config.yaml
rotation_deg: 10
num_classes: 9
norm: "layernorm"
norm_position: "res_post"
activation: "star_relu"
fused_qkv: false
pooling: "mean"
Rows from block 6, named by matrix and row number. Rows with one number belong to one attention dimension. Each number is 50 + 12 x the weight over the matrix's rms, rounded and kept within 0 to 99. All counts start at 0.
# v: attention value (model.blocks.6.attn.v.weight, 320x320), inputs 230-275
# proj: attention output (model.blocks.6.attn.proj.weight, 320x320, transposed), outputs 230-275
v.6:52 49 55 58 46 51 49 47 48 52 54 52 51 55 58 44 44 54 53 45 41 52 46 49 42 59 44 58 48 43 44 55 53 49 50 50 50 40 48 41 52 39 52 50 54 47
v.7:35 55 50 50 46 62 33 31 48 44 32 31 63 40 35 24 34 69 40 39 50 39 64 64 55 46 40 48 26 59 33 68 40 63 47 39 61 53 57 47 59 52 57 66 70 59
v.8:37 52 61 52 39 55 44 41 48 52 48 44 57 46 36 42 48 62 45 49 46 56 57 53 52 50 41 51 39 53 43 62 43 61 47 52 49 56 51 35 57 46 44 53 56 62
v.9:22 60 50 49 42 64 28 31 56 42 21 22 62 30 28 19 37 67 48 35 70 44 61 69 63 42 36 40 13 58 30 73 38 65 43 42 61 51 57 46 64 45 63 68 70 58
v.10:45 54 56 59 43 53 45 43 44 46 57 51 58 56 55 44 47 57 49 52 41 45 48 52 43 55 44 48 46 47 37 60 47 55 48 44 49 39 50 40 59 46 59 54 59 48
v.11:39 58 51 54 44 62 32 35 45 46 37 33 61 47 34 29 33 68 45 34 45 40 60 62 52 53 42 48 34 62 40 67 44 62 49 46 61 47 55 43 60 49 56 65 70 57
v.12:28 56 45 51 48 62 35 34 57 46 31 32 61 35 36 23 32 67 44 30 56 42 63 62 59 48 36 44 24 64 37 68 37 60 44 45 58 65 57 50 60 45 62 63 66 59
v.13:53 34 43 38 62 41 51 53 45 64 55 63 51 50 54 56 49 50 58 58 54 62 55 47 53 53 61 58 62 48 55 53 59 45 61 58 57 40 51 41 57 42 55 50 46 59
v.14:55 34 41 36 65 39 57 51 45 54 54 69 47 50 56 60 64 38 55 58 52 65 45 41 46 67 64 45 65 33 67 39 49 35 50 70 47 44 52 50 48 46 49 42 45 49
v.15:38 62 57 62 39 57 43 40 44 39 59 43 58 55 50 42 48 55 48 56 46 39 49 57 48 49 44 44 52 54 31 57 45 59 44 45 54 41 51 53 56 45 57 57 57 46
v.16:43 61 58 62 40 57 44 46 47 46 53 50 56 53 56 45 49 56 47 56 53 52 45 59 48 55 45 41 54 44 36 58 48 47 48 50 51 36 49 46 56 42 59 53 55 37
v.17:42 66 52 61 42 54 54 43 54 35 45 38 51 46 43 46 50 52 52 48 45 33 47 50 48 40 44 45 48 63 39 48 42 60 43 40 46 57 44 59 48 62 50 51 54 49
v.18:25 55 53 46 39 62 34 35 46 47 28 28 65 27 24 25 37 69 42 37 61 47 65 70 63 45 32 42 27 64 36 70 37 69 45 45 61 57 65 46 63 49 57 64 67 61
v.19:60 58 49 55 48 59 51 51 49 47 53 54 47 51 58 52 54 57 49 57 53 50 48 49 52 55 60 48 63 49 48 46 52 49 43 42 50 34 41 48 54 42 63 50 52 36
v.20:43 49 54 49 43 44 53 49 45 42 49 45 54 49 36 43 51 46 43 48 58 51 53 50 46 28 53 51 49 54 54 47 43 50 47 56 48 62 46 62 45 54 45 48 52 54
proj.6:70 52 42 47 57 56 65 46 48 51 49 55 60 44 45 54 56 38 54 45 51 55 58 47 35 50 50 49 56 59 57 49 36 55 44 41 62 51 39 46 37 50 43 56 53 50
proj.7:86 45 31 49 71 35 64 57 65 74 53 82 28 71 50 53 40 16 61 50 54 50 77 46 52 44 31 44 61 30 59 18 48 26 56 42 52 46 41 48 45 50 31 61 54 52
proj.8:60 54 48 56 49 34 53 44 49 63 45 59 49 52 53 49 57 41 51 37 42 51 55 53 51 42 43 53 60 48 53 37 52 46 54 52 68 40 48 54 46 53 46 64 60 40
proj.9:80 52 33 42 70 39 66 68 59 70 43 78 32 72 45 57 38 11 56 48 52 51 76 46 56 65 32 39 60 30 58 23 38 29 53 43 57 37 46 38 46 48 22 62 59 55
proj.10:66 45 36 49 63 49 63 46 53 60 44 71 45 43 39 57 47 23 62 39 56 53 66 55 40 52 43 46 56 54 61 41 39 43 49 40 54 52 40 46 38 45 43 60 53 55
proj.11:82 49 30 41 66 35 67 64 60 76 53 85 31 67 48 50 36 25 58 50 50 52 75 46 49 50 30 43 62 32 61 21 50 23 51 38 51 40 46 48 46 48 35 56 59 60
proj.12:78 58 35 44 68 39 63 65 60 68 54 82 32 73 56 57 37 24 51 46 44 52 75 45 55 57 37 40 60 30 58 23 44 31 59 46 51 44 53 43 50 48 32 57 65 56
proj.13:31 54 60 52 41 57 40 34 46 35 54 32 59 33 53 47 53 72 46 52 53 49 36 48 50 50 54 59 40 66 42 70 52 63 46 54 44 62 50 46 46 52 62 38 38 54
proj.14:25 55 63 50 40 65 38 41 46 31 52 17 66 37 40 45 54 79 47 60 58 49 39 46 54 44 59 58 39 69 46 79 60 66 48 56 44 58 48 46 56 49 63 38 40 51
proj.15:81 46 35 43 64 47 62 55 54 65 48 74 39 56 40 55 43 24 61 39 52 49 68 50 41 53 39 36 57 45 63 36 42 37 52 38 53 51 42 48 42 41 35 63 54 52
proj.16:74 44 43 50 61 58 64 49 54 55 44 64 41 54 38 49 53 27 54 38 60 50 66 48 41 53 45 45 59 52 61 41 37 42 49 45 53 49 40 51 42 46 37 58 51 48
proj.17:59 49 43 45 56 31 45 58 47 65 36 65 41 56 51 57 54 39 50 46 49 49 62 61 63 49 51 43 55 29 52 39 49 33 54 43 57 40 59 59 57 48 48 67 60 54
proj.18:80 51 27 40 73 33 62 63 60 72 47 74 29 70 55 53 42 19 62 46 47 54 71 44 57 58 34 46 60 34 60 20 44 24 59 46 50 38 53 38 50 47 25 57 61 58
proj.19:50 46 43 53 55 60 53 46 51 57 38 51 45 45 52 48 50 41 57 48 57 46 49 50 50 48 47 53 47 45 60 56 48 45 52 43 49 64 47 44 41 48 51 51 39 45
proj.20:39 45 49 46 62 44 37 68 44 52 47 41 42 48 44 43 50 53 46 50 49 50 50 44 66 54 44 54 42 46 48 48 59 49 59 55 42 42 63 40 65 45 50 44 49 57