Weights of a small image classifier: held-out accuracy 87%, trained on stained colorectal tissue patches (NCT-CRC-HE-100K).
Rows from block 7 of a small image classifier, named by matrix and row number. Rows with one number belong to one neuron. Each number is 128 + 24 x the weight over its row's rms, rounded and kept within 0 to 255. All counts start at 0. Numbers have three digits each.
Before each neuron's rows are labels from the 100 images, of 14976, where the neuron reaches its highest value: "responds to" is what is common among them; "colour at peak" is the nearest of a few named colours to the mean colour under the peak. Only what is clearly more common there than usual is listed. The data: stained colorectal tissue patches (NCT-CRC-HE-100K). In brackets: how many of the 100, against the usual share in percent.
# fc1: MLP up (model.blocks.7.mlp.fc1.weight, 1280x320), inputs 0-106
# fc2: MLP down (model.blocks.7.mlp.fc2.weight, 320x1280, transposed), outputs 0-106

responds to: tissue: smooth muscle (50 vs 13.3)
colour at peak: pink (96 vs 39.1)
fc1.139:150129113082054074131095113141135129133111125124157168151202109115092147123058078129131118146122122121144142123085123092126112129135122134136125084140147134155132090154092128107130111102129112112119141134134094101116145147114128105142165126121139152081134136122130110080121141134123132132157099112139158139127141138165102
fc2.139:120138115142130148155140118157173150107170114119110142091131118121157084065127155105125144132084108158142104081158146156142124101081103139087087092079109128119115176122158132098136092126137143104177121139098112106150108142096121110158163163133155141106087111110120115115121097115162138138111172130136104149156121118155143

responds to: tissue: mucus (33 vs 9)
colour at peak: pink (95 vs 39.1)
fc1.99:143150147101115109123116086132080171115103143180160163136107127147128158101115119149135118098141137116132107128141130048124178148158115097138139128121149154138186131147124134157185182137136160125101103184125122145170164139129156190148130168124131156116127098109129128081122069149109111169133092127104158149075105132119104
fc2.99:110109113146144133182147150149186126158183088121092105127115117132124080119139136080154156133084144174144110075121140171155097119089122146095084124114126145112124139123157113144138089120115124103186155089089145152100081133111088111136125125146119111135113117121129119111122133130201153132121165142145103118161144116115139

responds to: tissue: normal colon mucosa (32 vs 8.8); tissue: mucus (31 vs 9)
colour at peak: pink (83 vs 39.1)
fc1.218:108125167127190154152176114092108152101137103165088089108077145127136090153195145135127126104138132147124120156131111134148131113111116120104115152139139167139104137105152124164124122113098133102148108114125164138113094144115139126112107103159136143159150130133107132168147125135141146091105165160128147141156097125088122
fc2.218:137140122093132107083124121096085127126087147144145137176121126135099187148106115171126091120162140080127145135103126078102128182179168105145158166164157122148125106133097136147096152117133103135052128159171164164134160133161130147101092124127126120128149164114113155143143138155094096131156096127104159146124126114122114

responds to: tissue: lymphocytes (61 vs 11.2)
colour at peak: grey (68 vs 21.7)
fc1.661:118132101095183135103129139082140124129119146143114142135126142141152145181184139176098084096138095095097126118131119169084124144136147081147187165117110115125113139124117129113082106150126101155128114118135134142136119043141142103092099078127158120151111129093093123182165116152121145137113129123118113145118125142165115
fc2.661:096123112172145157100146094097099140124131106106076115146122154183167094152131072130101125104143134149094128189130101124118123082121100118101138128098130091093100137121145097167118142160100150121120122121163137157120086110154094104133121075164151124143156099144118136132140141130110117052124133158165126130096121167090125

responds to: tissue: lymphocytes (72 vs 11.2)
colour at peak: grey (83 vs 21.7)
fc1.283:117150120070176123104121126084134138134119131146112143127111148114148133153195118166127083118136080104095125144160127160123138132128145095145189183131123130122118142129114129144103129136126104150124111126130148117135120067140136130105083100114151131185119120092080117167141091137086132107107143152116098130130127127142119
fc2.283:095093106151152165088156125102107121158112132120106111152134143166155094164141082160088133097145158131108154149102066129107104081152132105088143146088119110105119132139150091151108146165122149116113125110148145178105071099182120106130108082171135113146140131105140149149154164147119128092120124129139133126106119145131143

responds to: tissue: tumour epithelium (39 vs 14.9); tissue: mucus (28 vs 9)
colour at peak: grey (66 vs 21.7)
fc1.594:120120119126181121130129129121121124128114146179102113108072152117134137155176175157111110088142113097097108136160125138090154155130143093154163171137124146111139136130129138137136142146147127160105130139133131110164129069143156140092074110116113091127119107091121115177135129139128136158113118127092103119113127119145124
fc2.594:095094113159167142120163137106124144147123135115113139161121128171159097143141113135098136103097158117112153100124139141158100113143131094091125143073124106135142145134149099143099095164125107137141109113123147171121079131161129128144155103193136104137094130090133150136160177158165175120140090148146113144114097138107125

responds to: tissue: lymphocytes (36 vs 11.2)
colour at peak: brown (43 vs 11.5)
fc1.681:122111098128126133131176126150117097150126140158134080106093131147103131131131135109090107126125136129151083110093145080137122120120117144130106122116078070070149096146139090132144169140164151130108156148145125136157137111176091153159147134150126109139083127076140136141106109117150149143157154118158132114089142135123158
fc2.681:116106142102148126149160170131165149168111140128144137108116113103144119112156146123115170124111155148147165103118119158162140091134155131111116128088116186151172109147126105097147133152170141125149096095078115151132106136146160139169155156131085158130073142077157146129146157146131141152106094095101155115120097101146184

responds to: tissue: normal colon mucosa (36 vs 8.8)
colour at peak: pink (91 vs 39.1)
fc1.53:113105166136178144149131121104115141135134118131106074135115114138113100181179138105129171139138124149126132164094116163171107100110137139106103155122115165161108117135152147145117115113112133117156130099126161136100089188112133110106099131149125129186156155135138131166119142114123129099108168131143133142186104118090165
fc2.53:142157136082119104099126114099087134104100153168153134136106146092096192144123130162130105127158104101119150153132138056094142195156153113155163150180145115149134090120092149117120147102124125127056122173149140135136163130140125158117085138104114129115149135131110139140127114123063084112138121144100169132134124118136115

responds to: tissue: mucus (25 vs 9)
colour at peak: pink (89 vs 39.1)
fc1.138:115158150131144111130128109141108157131106159158130148108119129157127163095121140154133129092109152127111081132157152066119179129157128086150137137123146152111184129131115148150181161159156136161093105172129112134176158110153141187144102151116128158114115087106143148128131066146135124165117104111112132150075134129114099
fc2.138:108107120148153144190148169134161128159158098133087105118111134129138085127139152087139160131092146163143123079121134152155101110110145136087103131087115154124136141138163115130125105130135107106186149090081142149116069122147104124137142142157131097145103130100138125126131161130184138145117153129147092125161130116098161

responds to: tissue: debris (30 vs 11.2)
colour at peak: pink (72 vs 39.1)
fc1.171:136148088097109120103146126120136126124093159098151164176184082168110154183115116124088081107131138093132130100073122133085148124150124094162163143146122100129150090127093125115101135132132085138074114135158119158140163079122107120112107112095097108119118090117142132140169122139144127154138084128136130139109131152157100
fc2.171:087122121161133159166137097152128121110188098126062118104136136139166095081115161090146148125110150171115096104157166129132116098108087142105091095091115121087115173132136133136147159141125140116185133133087112125146126137117120109166132147145178104129115098150102116121139121105156115112121163146145106121121114151118137

responds to: tissue: debris (33 vs 11.2); tissue: cancer-associated stroma (31 vs 10.7)
colour at peak: pink (98 vs 39.1)
fc1.100:148146103103121111100118144101152142158114129097127158137163096142106151103119097094138116154111117119141148118077137124128129116135126146135137117107088092127127087158104112081105100134163096144104113115142119122131129089148092119142152149108113132128108135095152138147140119141130114134099134110150113142144128149179149
fc2.100:091141190127133141138148151135133093121110188157119129095129142105124070098121216118130148123153158148128101078140101153116178080095147118132122121105113154131143126113116127094182167112149135145142119111082101120144117124125179160153106149129128141120120125131169124123124144074134126152126137110115121133139132107089133

responds to: tissue: mucus (35 vs 9); tissue: normal colon mucosa (32 vs 8.8)
colour at peak: pink (71 vs 39.1)
fc1.133:128121148142195158173178118112074155093119089138091117087119110137092099157119108130123117106128130153133094176149137086137138127140100154103121121138129150167121097120120086169145128137121116116131119135134172152106116188128121132153135130169114141155144150110142174195176163125142145089138150146170149153132041123088121
fc2.133:131120129082127115072115147117095116145096165143159138169119151112093200111104140165121127127158142105107162127104128106109132162175179130139125143140142118173159123145094158100111165108166137132068138151141144133134143131144151137125078144100140129112135169122113131137139131127054060135120114113099143129120128130148162

responds to: tissue: mucus (56 vs 9)
colour at peak: pink (100 vs 39.1)
fc1.446:118127131126116113133138126157113124125098166182138109085083155136139152118126184154126131097148158103121106142175140125077156153142150110169146122156140145119163120138137161149184183119145214150118132171119127148184150145145160163139106132107111099120127128122127128110130113153126128183114119110092114128092122138136131
fc2.446:112086090127148133171143153147145160152148124144131115152128125110122086134150109121136170131115162157152181071131133153190114118120150141113104138099142159141147130136158109142145086157139109111175125119115156157103085152142131133163130150170098096133090133091132132125131176141178157166131105141135094124132114090105146

responds to: tissue: debris (40 vs 11.2)
colour at peak: pink (97 vs 39.1)
fc1.47:161133124091108103167133116109091148152096106162142099110085097126100132117127135148126140151140143150149127168106143098145122134185146122137154101140117136130156104120111153138120152131131208140116108148129122148138133155108125154142132154095099152133147140133175126142070110125115099114138142104129132124119107132150188
fc2.47:107114144077125104131137164125157114169133178160173144102119107060098116126132161124147163145112140165150156074128110076128142126110155136130130119106119172148123069134124090063140143109154114136105127130078101134144117131150155140128100183126097153128105154111142131137118114109070111162102143103090143120159119101148149

responds to: tissue: lymphocytes (33 vs 11.2)
colour at peak: grey (76 vs 21.7)
fc1.128:101115141118175148148167137099112144128109117161102080112069117148105118190182143132122095109114133123113131149125130114086151141127134087130133178139137155104122122135147122165124134181132123134119136130131153178153114107139128149095098108163115100125147116117120154187165144157148137123135145127111114126132117135114115
fc2.128:120135144096148129107157141084100147131094146133165130165115114143092151143128112152090104093113140084152155137093165070166120148174139078158147162101117130157160102147109099134111123128168120152100099136140166186132121175140128146132117143161119130135104145075119160156158142147099106121138070104124162140103087119115122

responds to: tissue: lymphocytes (55 vs 11.2)
colour at peak: black (32 vs 0.2); brown (30 vs 11.5)
fc1.691:110106131112160149154158138115125109133115144155123052135066118138131130182180159129127127124120131113135139137125140124103150153149150086160143182159128125087143109107147151145131144158131159134103120140163145177175132115143116149100120113128090093121122113125125149183139118137141126122151139125119106102129112135106153
fc2.691:108115136102155132140158188108135142137099138121176124152119112106135143139149128132092135098118129110151184133097146117183156132131160098148139156108126153156158105159121118106132121135175131152113095098122146140139099140153165136144141153159093118138091154083150160160147170148117127148134068104106127115115085112108138

responds to: tissue: tumour epithelium (37 vs 14.9)
colour at peak: white (100 vs 25.4)
fc1.536:128111096147125122111135118088127143137124139090125173147183108163125155147155085154105095120125132101123130127054140103106111141151111090133146106126123094141124123134099113110072103121133088110096096115142137132110137111109091098111115124131153129092114107118137113119169091142139123125122106122137151155117120191174128
fc2.536:137169122152095152137101097162126098108154139112118115137129153148168141127083124104132103128131115116112106123151142155113141100111074131165100110127101084074097167117147133156126146144120138166142178109160103125159137108116111095126155110120126100100141123153101128098112121116177146106158098128156111075108165143120115

responds to: tissue: cancer-associated stroma (35 vs 10.7)
colour at peak: grey (48 vs 21.7)
fc1.207:149115107098094107114133144160150113154133154117142083139102115162121142132111111129114139142124127124135150120078081111099092121133147147132121148150131097123129095137129110160136136143153153146114145111113126119147131133147057105169157148076090153157139139149133133170102117121116111115144148074166130119102169138111136
fc2.207:129123148107137122124134178137155121168113153129158131097120119089134125095151150140106178136134135151153173127112125158174161090127162147134127121100104167158187094152098126071153140149189140140151108092103109114150117119154145144182146159128085161144085149075162126132115158129101117156103108082114125104110093106129180

responds to: tissue: lymphocytes (82 vs 11.2)
colour at peak: black (84 vs 0.2)
fc1.228:134127114126143119109117137124142107169111165109157085136119126167125148151144084136128136128133162144150143155100140146146145127124132150154146139131119095121143138142130127170130163166162183150128135137141142167156120160151090142127136145127136143164137116136126125147124094123121097128120135093145106103090110124118138
fc2.228:106111152094118118154145189138129125157111158174148129120109122079122123101113171144126152134146152155130163094152142130147158104120154140139133124102141184179150100144118125079170138116185137132133119124100122144168109114154190150165117162140084143112084146096134124130120142094095099174144092102067119109106119102131164

responds to: tissue: lymphocytes (66 vs 11.2)
colour at peak: grey (73 vs 21.7)
fc1.497:117118088114172139105128132094140133130121147160117131122131149143153145169196130184090091101130107092100125131139120165085123147128137081153183168127115115125117149125123136132094112156118117146128109121124139138140114048132140104095094083136171125158102118090096125178155118147130139134114127125117118149113131150164113
fc2.497:091108119160148159097145105106098160133131113106090110152126151173173096138126077136109133108126150153099131177123108102133102073133100112089141133071128114101094126129158091162119132172110150133130127121177137158116067113173105099138148082167157117145149113131111138134139157142114107062123131136160122123105131151102140

responds to: tissue: mucus (48 vs 9)
colour at peak: pink (99 vs 39.1)
fc1.541:101152125101143103121123092145107163144109164169145147118101144152130149098112148152144127105147135130134097128157145087127175138163136100150141146138149163118186138138113149166193172156158159152112123176130109146173162109150141200151124146120129140131125098096127129103110075114111116166136104104089134143076119112108108
fc2.541:104078123145147136185157165137175133174166101124086111101104131123132075109148145097135169127107156187142129084123130163150100105092133145083100118097128158126139139135156111115144102134137126098184132085077133145104069135135103120148126127165117120138094113094144112117128146124166132133105154134130106135151115124122162

responds to: tissue: mucus (36 vs 9)
colour at peak: pink (81 vs 39.1)
fc1.582:145155086144139117109112123114125116125096175138144138175177118153119168134137134152062127102137139088142139132087140112060160164148153107161130173121138119122170117144098166142150141136140139147071121152151146106141162109162131120137112108108124094130128115085154142155141146156155108170157088116124121151069132138128088
fc2.582:093106111137146164165165101136132154133153117131097136121130148162188092124128135103109142113095158153133116106168141126145095077127092123067106112070122124120114174143165112151154101156113150120205116126103112146129059118132135108168175127159161118113094117106102138124137120137159182113130130149139105131123121128129140

responds to: tissue: cancer-associated stroma (28 vs 10.7); tissue: debris (28 vs 11.2)
colour at peak: pink (94 vs 39.1)
fc1.265:125129094099116116109109135127147106137114142141134121147150123110118125119091105111105151161136115134131149135111123143134137113137145151128154139117100109138126122164109100115131131170152161134128119141122092112136121124130139125136157150122151149162154148104123122169097125117086050137107157087152094143143098141133176
fc2.265:108134168085127114128149158115140127149123176158175143076102122068143126125137175140132181130147156155120125088116103112123159115109171130119152106094134170166155097147120117054168162129161133136125109105066107132154111116131177157146095188117137147115112142130170122141153123113071092155116117104070120124129110095139150

responds to: tissue: lymphocytes (75 vs 11.2)
colour at peak: black (63 vs 0.2); brown (31 vs 11.5)
fc1.385:119102143138142119144135129124126106134136144147110086123089130124145139146142165127123119115115155109124113149149170115091163152160112126137119155136117120077149107113130136154137167154150177142105148161135138195176139159177124163112098126144086097135127107109119158153101136128134110143122139106116093104102119128120154
fc2.385:098096116108144125156158168118171162180129142130144139153124116122154133109146113134107157098099151113146169113105139137181105118122153108129126135064132162155160120178154118096135077159193154143159091099097137145134072149144168123150158160153112116133087148086156131132159176161134137151106077091107118115117117121156171

responds to: tissue: mucus (45 vs 9)
colour at peak: pink (97 vs 39.1)
fc1.717:166155142140085088128095101125087127105113138169154141104123128136097166130092151134140137128143169101133115144146129110118162170157139114145133136139162158148178140140120149128153173122136150157095136185118123139179168162138163162127111156119138127111171135155172134113130119128108115165156087109089109127102123118110131
fc2.717:109106102121144134144141115138139162140151085126105133137126129160128104122132108133121115126098148158142122090149127138149067134125103130081102123125140123156118179135174126172126046141098111097200139131130158133089088131096102095128151103166145113127113126109106126126122135152204197117144137155139105154140137133142118

responds to: tissue: mucus (52 vs 9)
colour at peak: pink (93 vs 39.1)
fc1.201:125127120116125090128109097132088126129111162181101123088099133163130160143147188147104136089129173109098069166169133104077161136167129104136135137130136150127181129138119132125167177150157170156103115171121104124180148138155152175123107124106128120129164090087132105138120105129114107149113105092093111138083104149107145
fc2.201:120088107138157129158147165137149137172152111118121115147122127142152093122142103120129150138106144155154148085114125166174078134109132139094096135099126127137147154142168113146117082143137118120181146094117159164098083147140113116152157114175122117147091141096126128117136171151191172133134114129150102116132119120126163

responds to: tissue: debris (32 vs 11.2); tissue: mucus (25 vs 9)
colour at peak: pink (95 vs 39.1)
fc1.749:132129146097111088137127091120105178119101123196109173114128149137108128078054140172149126102121127130119109152133131055120132132157112095112159096113164170142131125172109124136163116130143156120124088163123131151133124134096170180130130142142148177101134118097117115091105075131117102157117142116100143187108150142135097
fc2.749:119118097104138127153139163156180110168174123150111109100125128101101090120143140090152170142123138154149128065132121181142117139092163163105089118123136175136158110127135121111153106126140126098180159100081122136107104148144118137152119157131118113152114126112141108118117140114146127157097165112128094125156137091086174

responds to: tissue: mucus (30 vs 9)
colour at peak: pink (88 vs 39.1)
fc1.109:143152154112110092119122087119083193123084148171141177146115137139136146109084115157133109099138110109115103146127125041130150147172120090120151105117154151142157111168120125133156138128139148120111090182119116150142155145123158175145125165126147158105137117124130127090124075133111099160131108113109165170087107150132089
fc2.109:118124102131136136179134147163184104153188100130099104109128125112107081118127134077159162141095139171144110068140137185151116135091137162105077114141133160117140123110140115138154100113121131096185160099083131137099101135123093114140111132124109113138126103132132109109113125114187152143112167135140096115156153105097135

responds to: tissue: smooth muscle (51 vs 13.3)
colour at peak: pink (99 vs 39.1)
fc1.636:133108140138123124148120144137139132143140108087130160134189103107101104124082111096153156160126124155142133110109106139157097093106124149091104072101115139162098122143134107110091096114130095108153132099102126127078107177112126100118171140133125130132103135125142113102120161130145136122111138120131147161167124125124136
fc2.636:134148150114098100125103106147127122092116150147161145120129138098072156126100145127164113144123092100115115148136122110106149156126139121174147114175143119122110095108101144088125146084123128119054127188115101098138194145110139151108074155079128151109154112170124113109117081091076096136136134128120145130140168131142107

responds to: tissue: debris (29 vs 11.2)
colour at peak: pink (97 vs 39.1)
fc1.225:121120152097109094135120082128094171107098131202106167100104160138109129079061144165153118096126135132118105149142128059108129128162115104111149094113166164161132139170113126142162127123141162116134090164123127142124128160111175173138137142138156179108135125109111106077114080128114107150117135119091147184110147142147104
fc2.225:132111094093137126147140162160176112161172127149130106098127124102086085122152138101154165145131129165150125072138111187137123161101170165111096123137138176141147104126133115116161106123133124094178148116090119125113124150136114135145109151123112116154121121106134111124118137118151127164092169118124096120158134086097158

responds to: tissue: debris (31 vs 11.2)
colour at peak: pink (96 vs 39.1)
fc1.509:140180135130117118141141132118156180140139099156143139137125095136121128072093064109122140150090168168168080150119123085179116105111123172125121100138101140117149130106107127174148133141123133131123138124161107154100141146110090147185096133162117171123143119107149179122058066134138119112163121134111110091139105132112122
fc2.509:129092137098138129118153204141150116157117152133170134097142113091124122122143156140104170135134114156150169118108115144144165095139168146122136134095117174157158101150126098077141137142178142135126095087100121120141095106160157146168135154124099151145075159082158128136116145122098126153096122083112127116111097105136166

responds to: tissue: lymphocytes (69 vs 11.2)
colour at peak: grey (82 vs 21.7)
fc1.264:114131128150192152148146131120136142120106127155096098092063137115110125151196139141107089084143091114098133144161124141083150132121122089131148179132129138117127142135130126169126136182134128134129125130134155106142129069124138136098098110127105115122130114114101146177178122160140146138124136143127119149114111142139101
fc2.264:107089139143152141100147145077095126147082156112102134168122119154127125150143131161100112103118177101126140112100112119118079146176171088113146160079135122143131121130126091115095133132138094116114099133124161185120089127180126137105123109172148132154125150091152154151174149153129121133099119120117140163124098121122167

responds to: tissue: normal colon mucosa (31 vs 8.8); tissue: mucus (26 vs 9)
colour at peak: pink (90 vs 39.1)
fc1.413:108112157107194162158183113115101149092125099158090122085095129128128093155170138147132133095149131163130097146149103127119124111127124134110135142137158158160108116101150090147135130108111133118149109122108144139116114151120134130123148118148140151156149123144124142183181142132133152090092159151133158163126090112080118
fc2.413:144138125101133121077115112103081126124105146151144121180118145143107189142110125164127102121156149084117148139107138095106127159182159113156140166141140121158148128131083143149107160112155126135058140153168181165141162134159151143111075126116135119127157157117110149138139149138100077142151099116119130116112120122131140

responds to: tissue: debris (38 vs 11.2); tissue: mucus (31 vs 9)
colour at peak: pink (94 vs 39.1)
fc1.371:106113098097118103095138123148131127175115166152113128123160142159088114119085097150128148116117115149126112188117139082094130130125141148127146118133142141139110104170136113160160151169136157168121129127138135160138105183138131144161141133151104138144128110091099116124081087124080121129137170094148106150114126120128127
fc2.371:125093131113134135139149181131152116173124146126146129098122120096125103102161144133107171131137139154155175107105104162165153097124158147119114125081115167162177101140113106081157140149177143128143107087102123132126095125159150129173119153138090157147089142083157118137135159121120117154110120090122125114121094108143189

responds to: tissue: tumour epithelium (38 vs 14.9)
colour at peak: pink (66 vs 39.1)
fc1.362:098144107094156153130140147134192129136138125132097160143132116132158102100156167123111097113100119126128128110135132150110134101098147115120130167111111133115107124132116113071125101114143083133125116120110133091112106055147136105122134106130132130116084113066114140133134133125158137142081146141159136157135159133163123
fc2.362:130071162174100102184112100121103118129137125142091145126124148144136109151135110119135159133142156134094115141116102139122122130155109138110150110115123139135138168163149139148126180160118156101155108112079134154137147140136151137112111138135153128124143125172185092105130118118130105121125137081090123137117104141128163

responds to: tissue: tumour epithelium (39 vs 14.9)
colour at peak: white (100 vs 25.4)
fc1.191:119129108146136146130140125122128120121127138093111148130172133136129137154143119146099100102112074108082134140111137142097131113127098082133139104106115088122121123102122105096086116138119094124110105118134108095123127078114108093093118099106138117084116081135111106152171102143128152125103124158160145162129115180156101
fc2.191:099145122167113166110122099139108106094147141105099125148145150168165130125093128111129092104137138128107088132149134143094147097108075098169115120115110080060089155102144134151121175133093102158138162115153114126142143111110108106099123077156164106107140107184107128108141111113170141096166111167152117099108152170107079

responds to: tissue: debris (38 vs 11.2); tissue: mucus (36 vs 9)
colour at peak: pink (98 vs 39.1)
fc1.630:112129102096119113130133122139150126132112129162117145111163123126105113072063131132124159140123122135144115127129096123121125098142160146107145117108122119151114122157101101092156121164153163132142116153099087110117117128121153142141172151123143159125135137106124126131105124136090077154092164096137114153122133130145144
fc2.630:125128190091120117127154151127143113138132168169163148066116131081124111111148175152132154130136162147119113085113090128104164122098170125108147107121155199166159121122127126066160142092145147097143108123074104124149133133113184155113094169100133160120133133139166095121140113122098108152117127101062136138124128100129147

responds to: tissue: lymphocytes (72 vs 11.2)
colour at peak: grey (87 vs 21.7)
fc1.481:110122123124194168143149125106129142124117113171105095122085130124115122176192136146114095081129103112108144134149127128105150133136112084136139179119121138112134137112125109172138126176135106138130132134137161145146123073147124137105098114145110113144125104084109131179169141166146149133118134133134107137128102121125125
fc2.481:102107147108158142062160140076103141146083160121135140168129119167142127153133111163079105094120166112140139125088123102130099133180153078116145167088127126156133125142126085137082124141140104133121094123135151191119092147147122127109149109176147138152103156083131162162171137156129122110117089117118160166107104127111125

responds to: tissue: lymphocytes (93 vs 11.2)
colour at peak: black (69 vs 0.2); brown (30 vs 11.5)
fc1.471:132119116156163142165161144118111112159105157127137095082110091138123120120144160134128144144143139119165134128090208127168167161125124157144156116108112103107139075122133102125137170140148166144110125151137148149152138140156123157154136134146068118143094123112156138164136120098145121137096109119135113092098074115127177
fc2.471:094076144091140131143154170114163140158100140129138156093107101105125116127131159141108163113120158159155165086128122141136131087134162113100139116076125171147146111147158093074128132146170125117141086103073112159137092113155159139121108162153123161116063132090142135133150141149113132158102124091086128136130104111153170

responds to: tissue: normal colon mucosa (33 vs 8.8); tissue: mucus (27 vs 9)
colour at peak: pink (82 vs 39.1)
fc1.677:099117171132181154151161117098119147101149100156091083113092149120151083149193148133131139112135122149119131146138111157157121104094120119101110154124138168139097138107167127158126117114098136097166114108110162126107090149113148114101106099154138139162146132132112122150134137133142144099097174155121146144161106120092132
fc2.677:141150120094131105100117114106091132115090138152143134160112138129095192156111116168134094128160126076127141144118129070101135196164152116152160160190154110142128107123103156155110146113118119131060134166173164152138171127147128152100086120120124118129160152133111149139133128133087094125158110136102148138131133122126113

responds to: tissue: normal colon mucosa (28 vs 8.8)
colour at peak: grey (65 vs 21.7)
fc1.454:166136092110120082134100159137134096156113160097141114131134115135081163173117137127108147147121106111139071128123116141072127124121154151143124145133093121117137084131106106123140116137166130174094156114141120139155127111143091121143115132128118131151133155102119117168057112090119118123136139077168096103136117121142130
fc2.454:115132129105134120118141165107142128138116150124153147103117122080162136100127126134109182102139158150142174140129139139185165097132163127116128126076114166168196116150104120073150140144196149140123099113091115131129110136157158144179141187129112157119097141085161142144144149140095105157109105095121120112108083099118165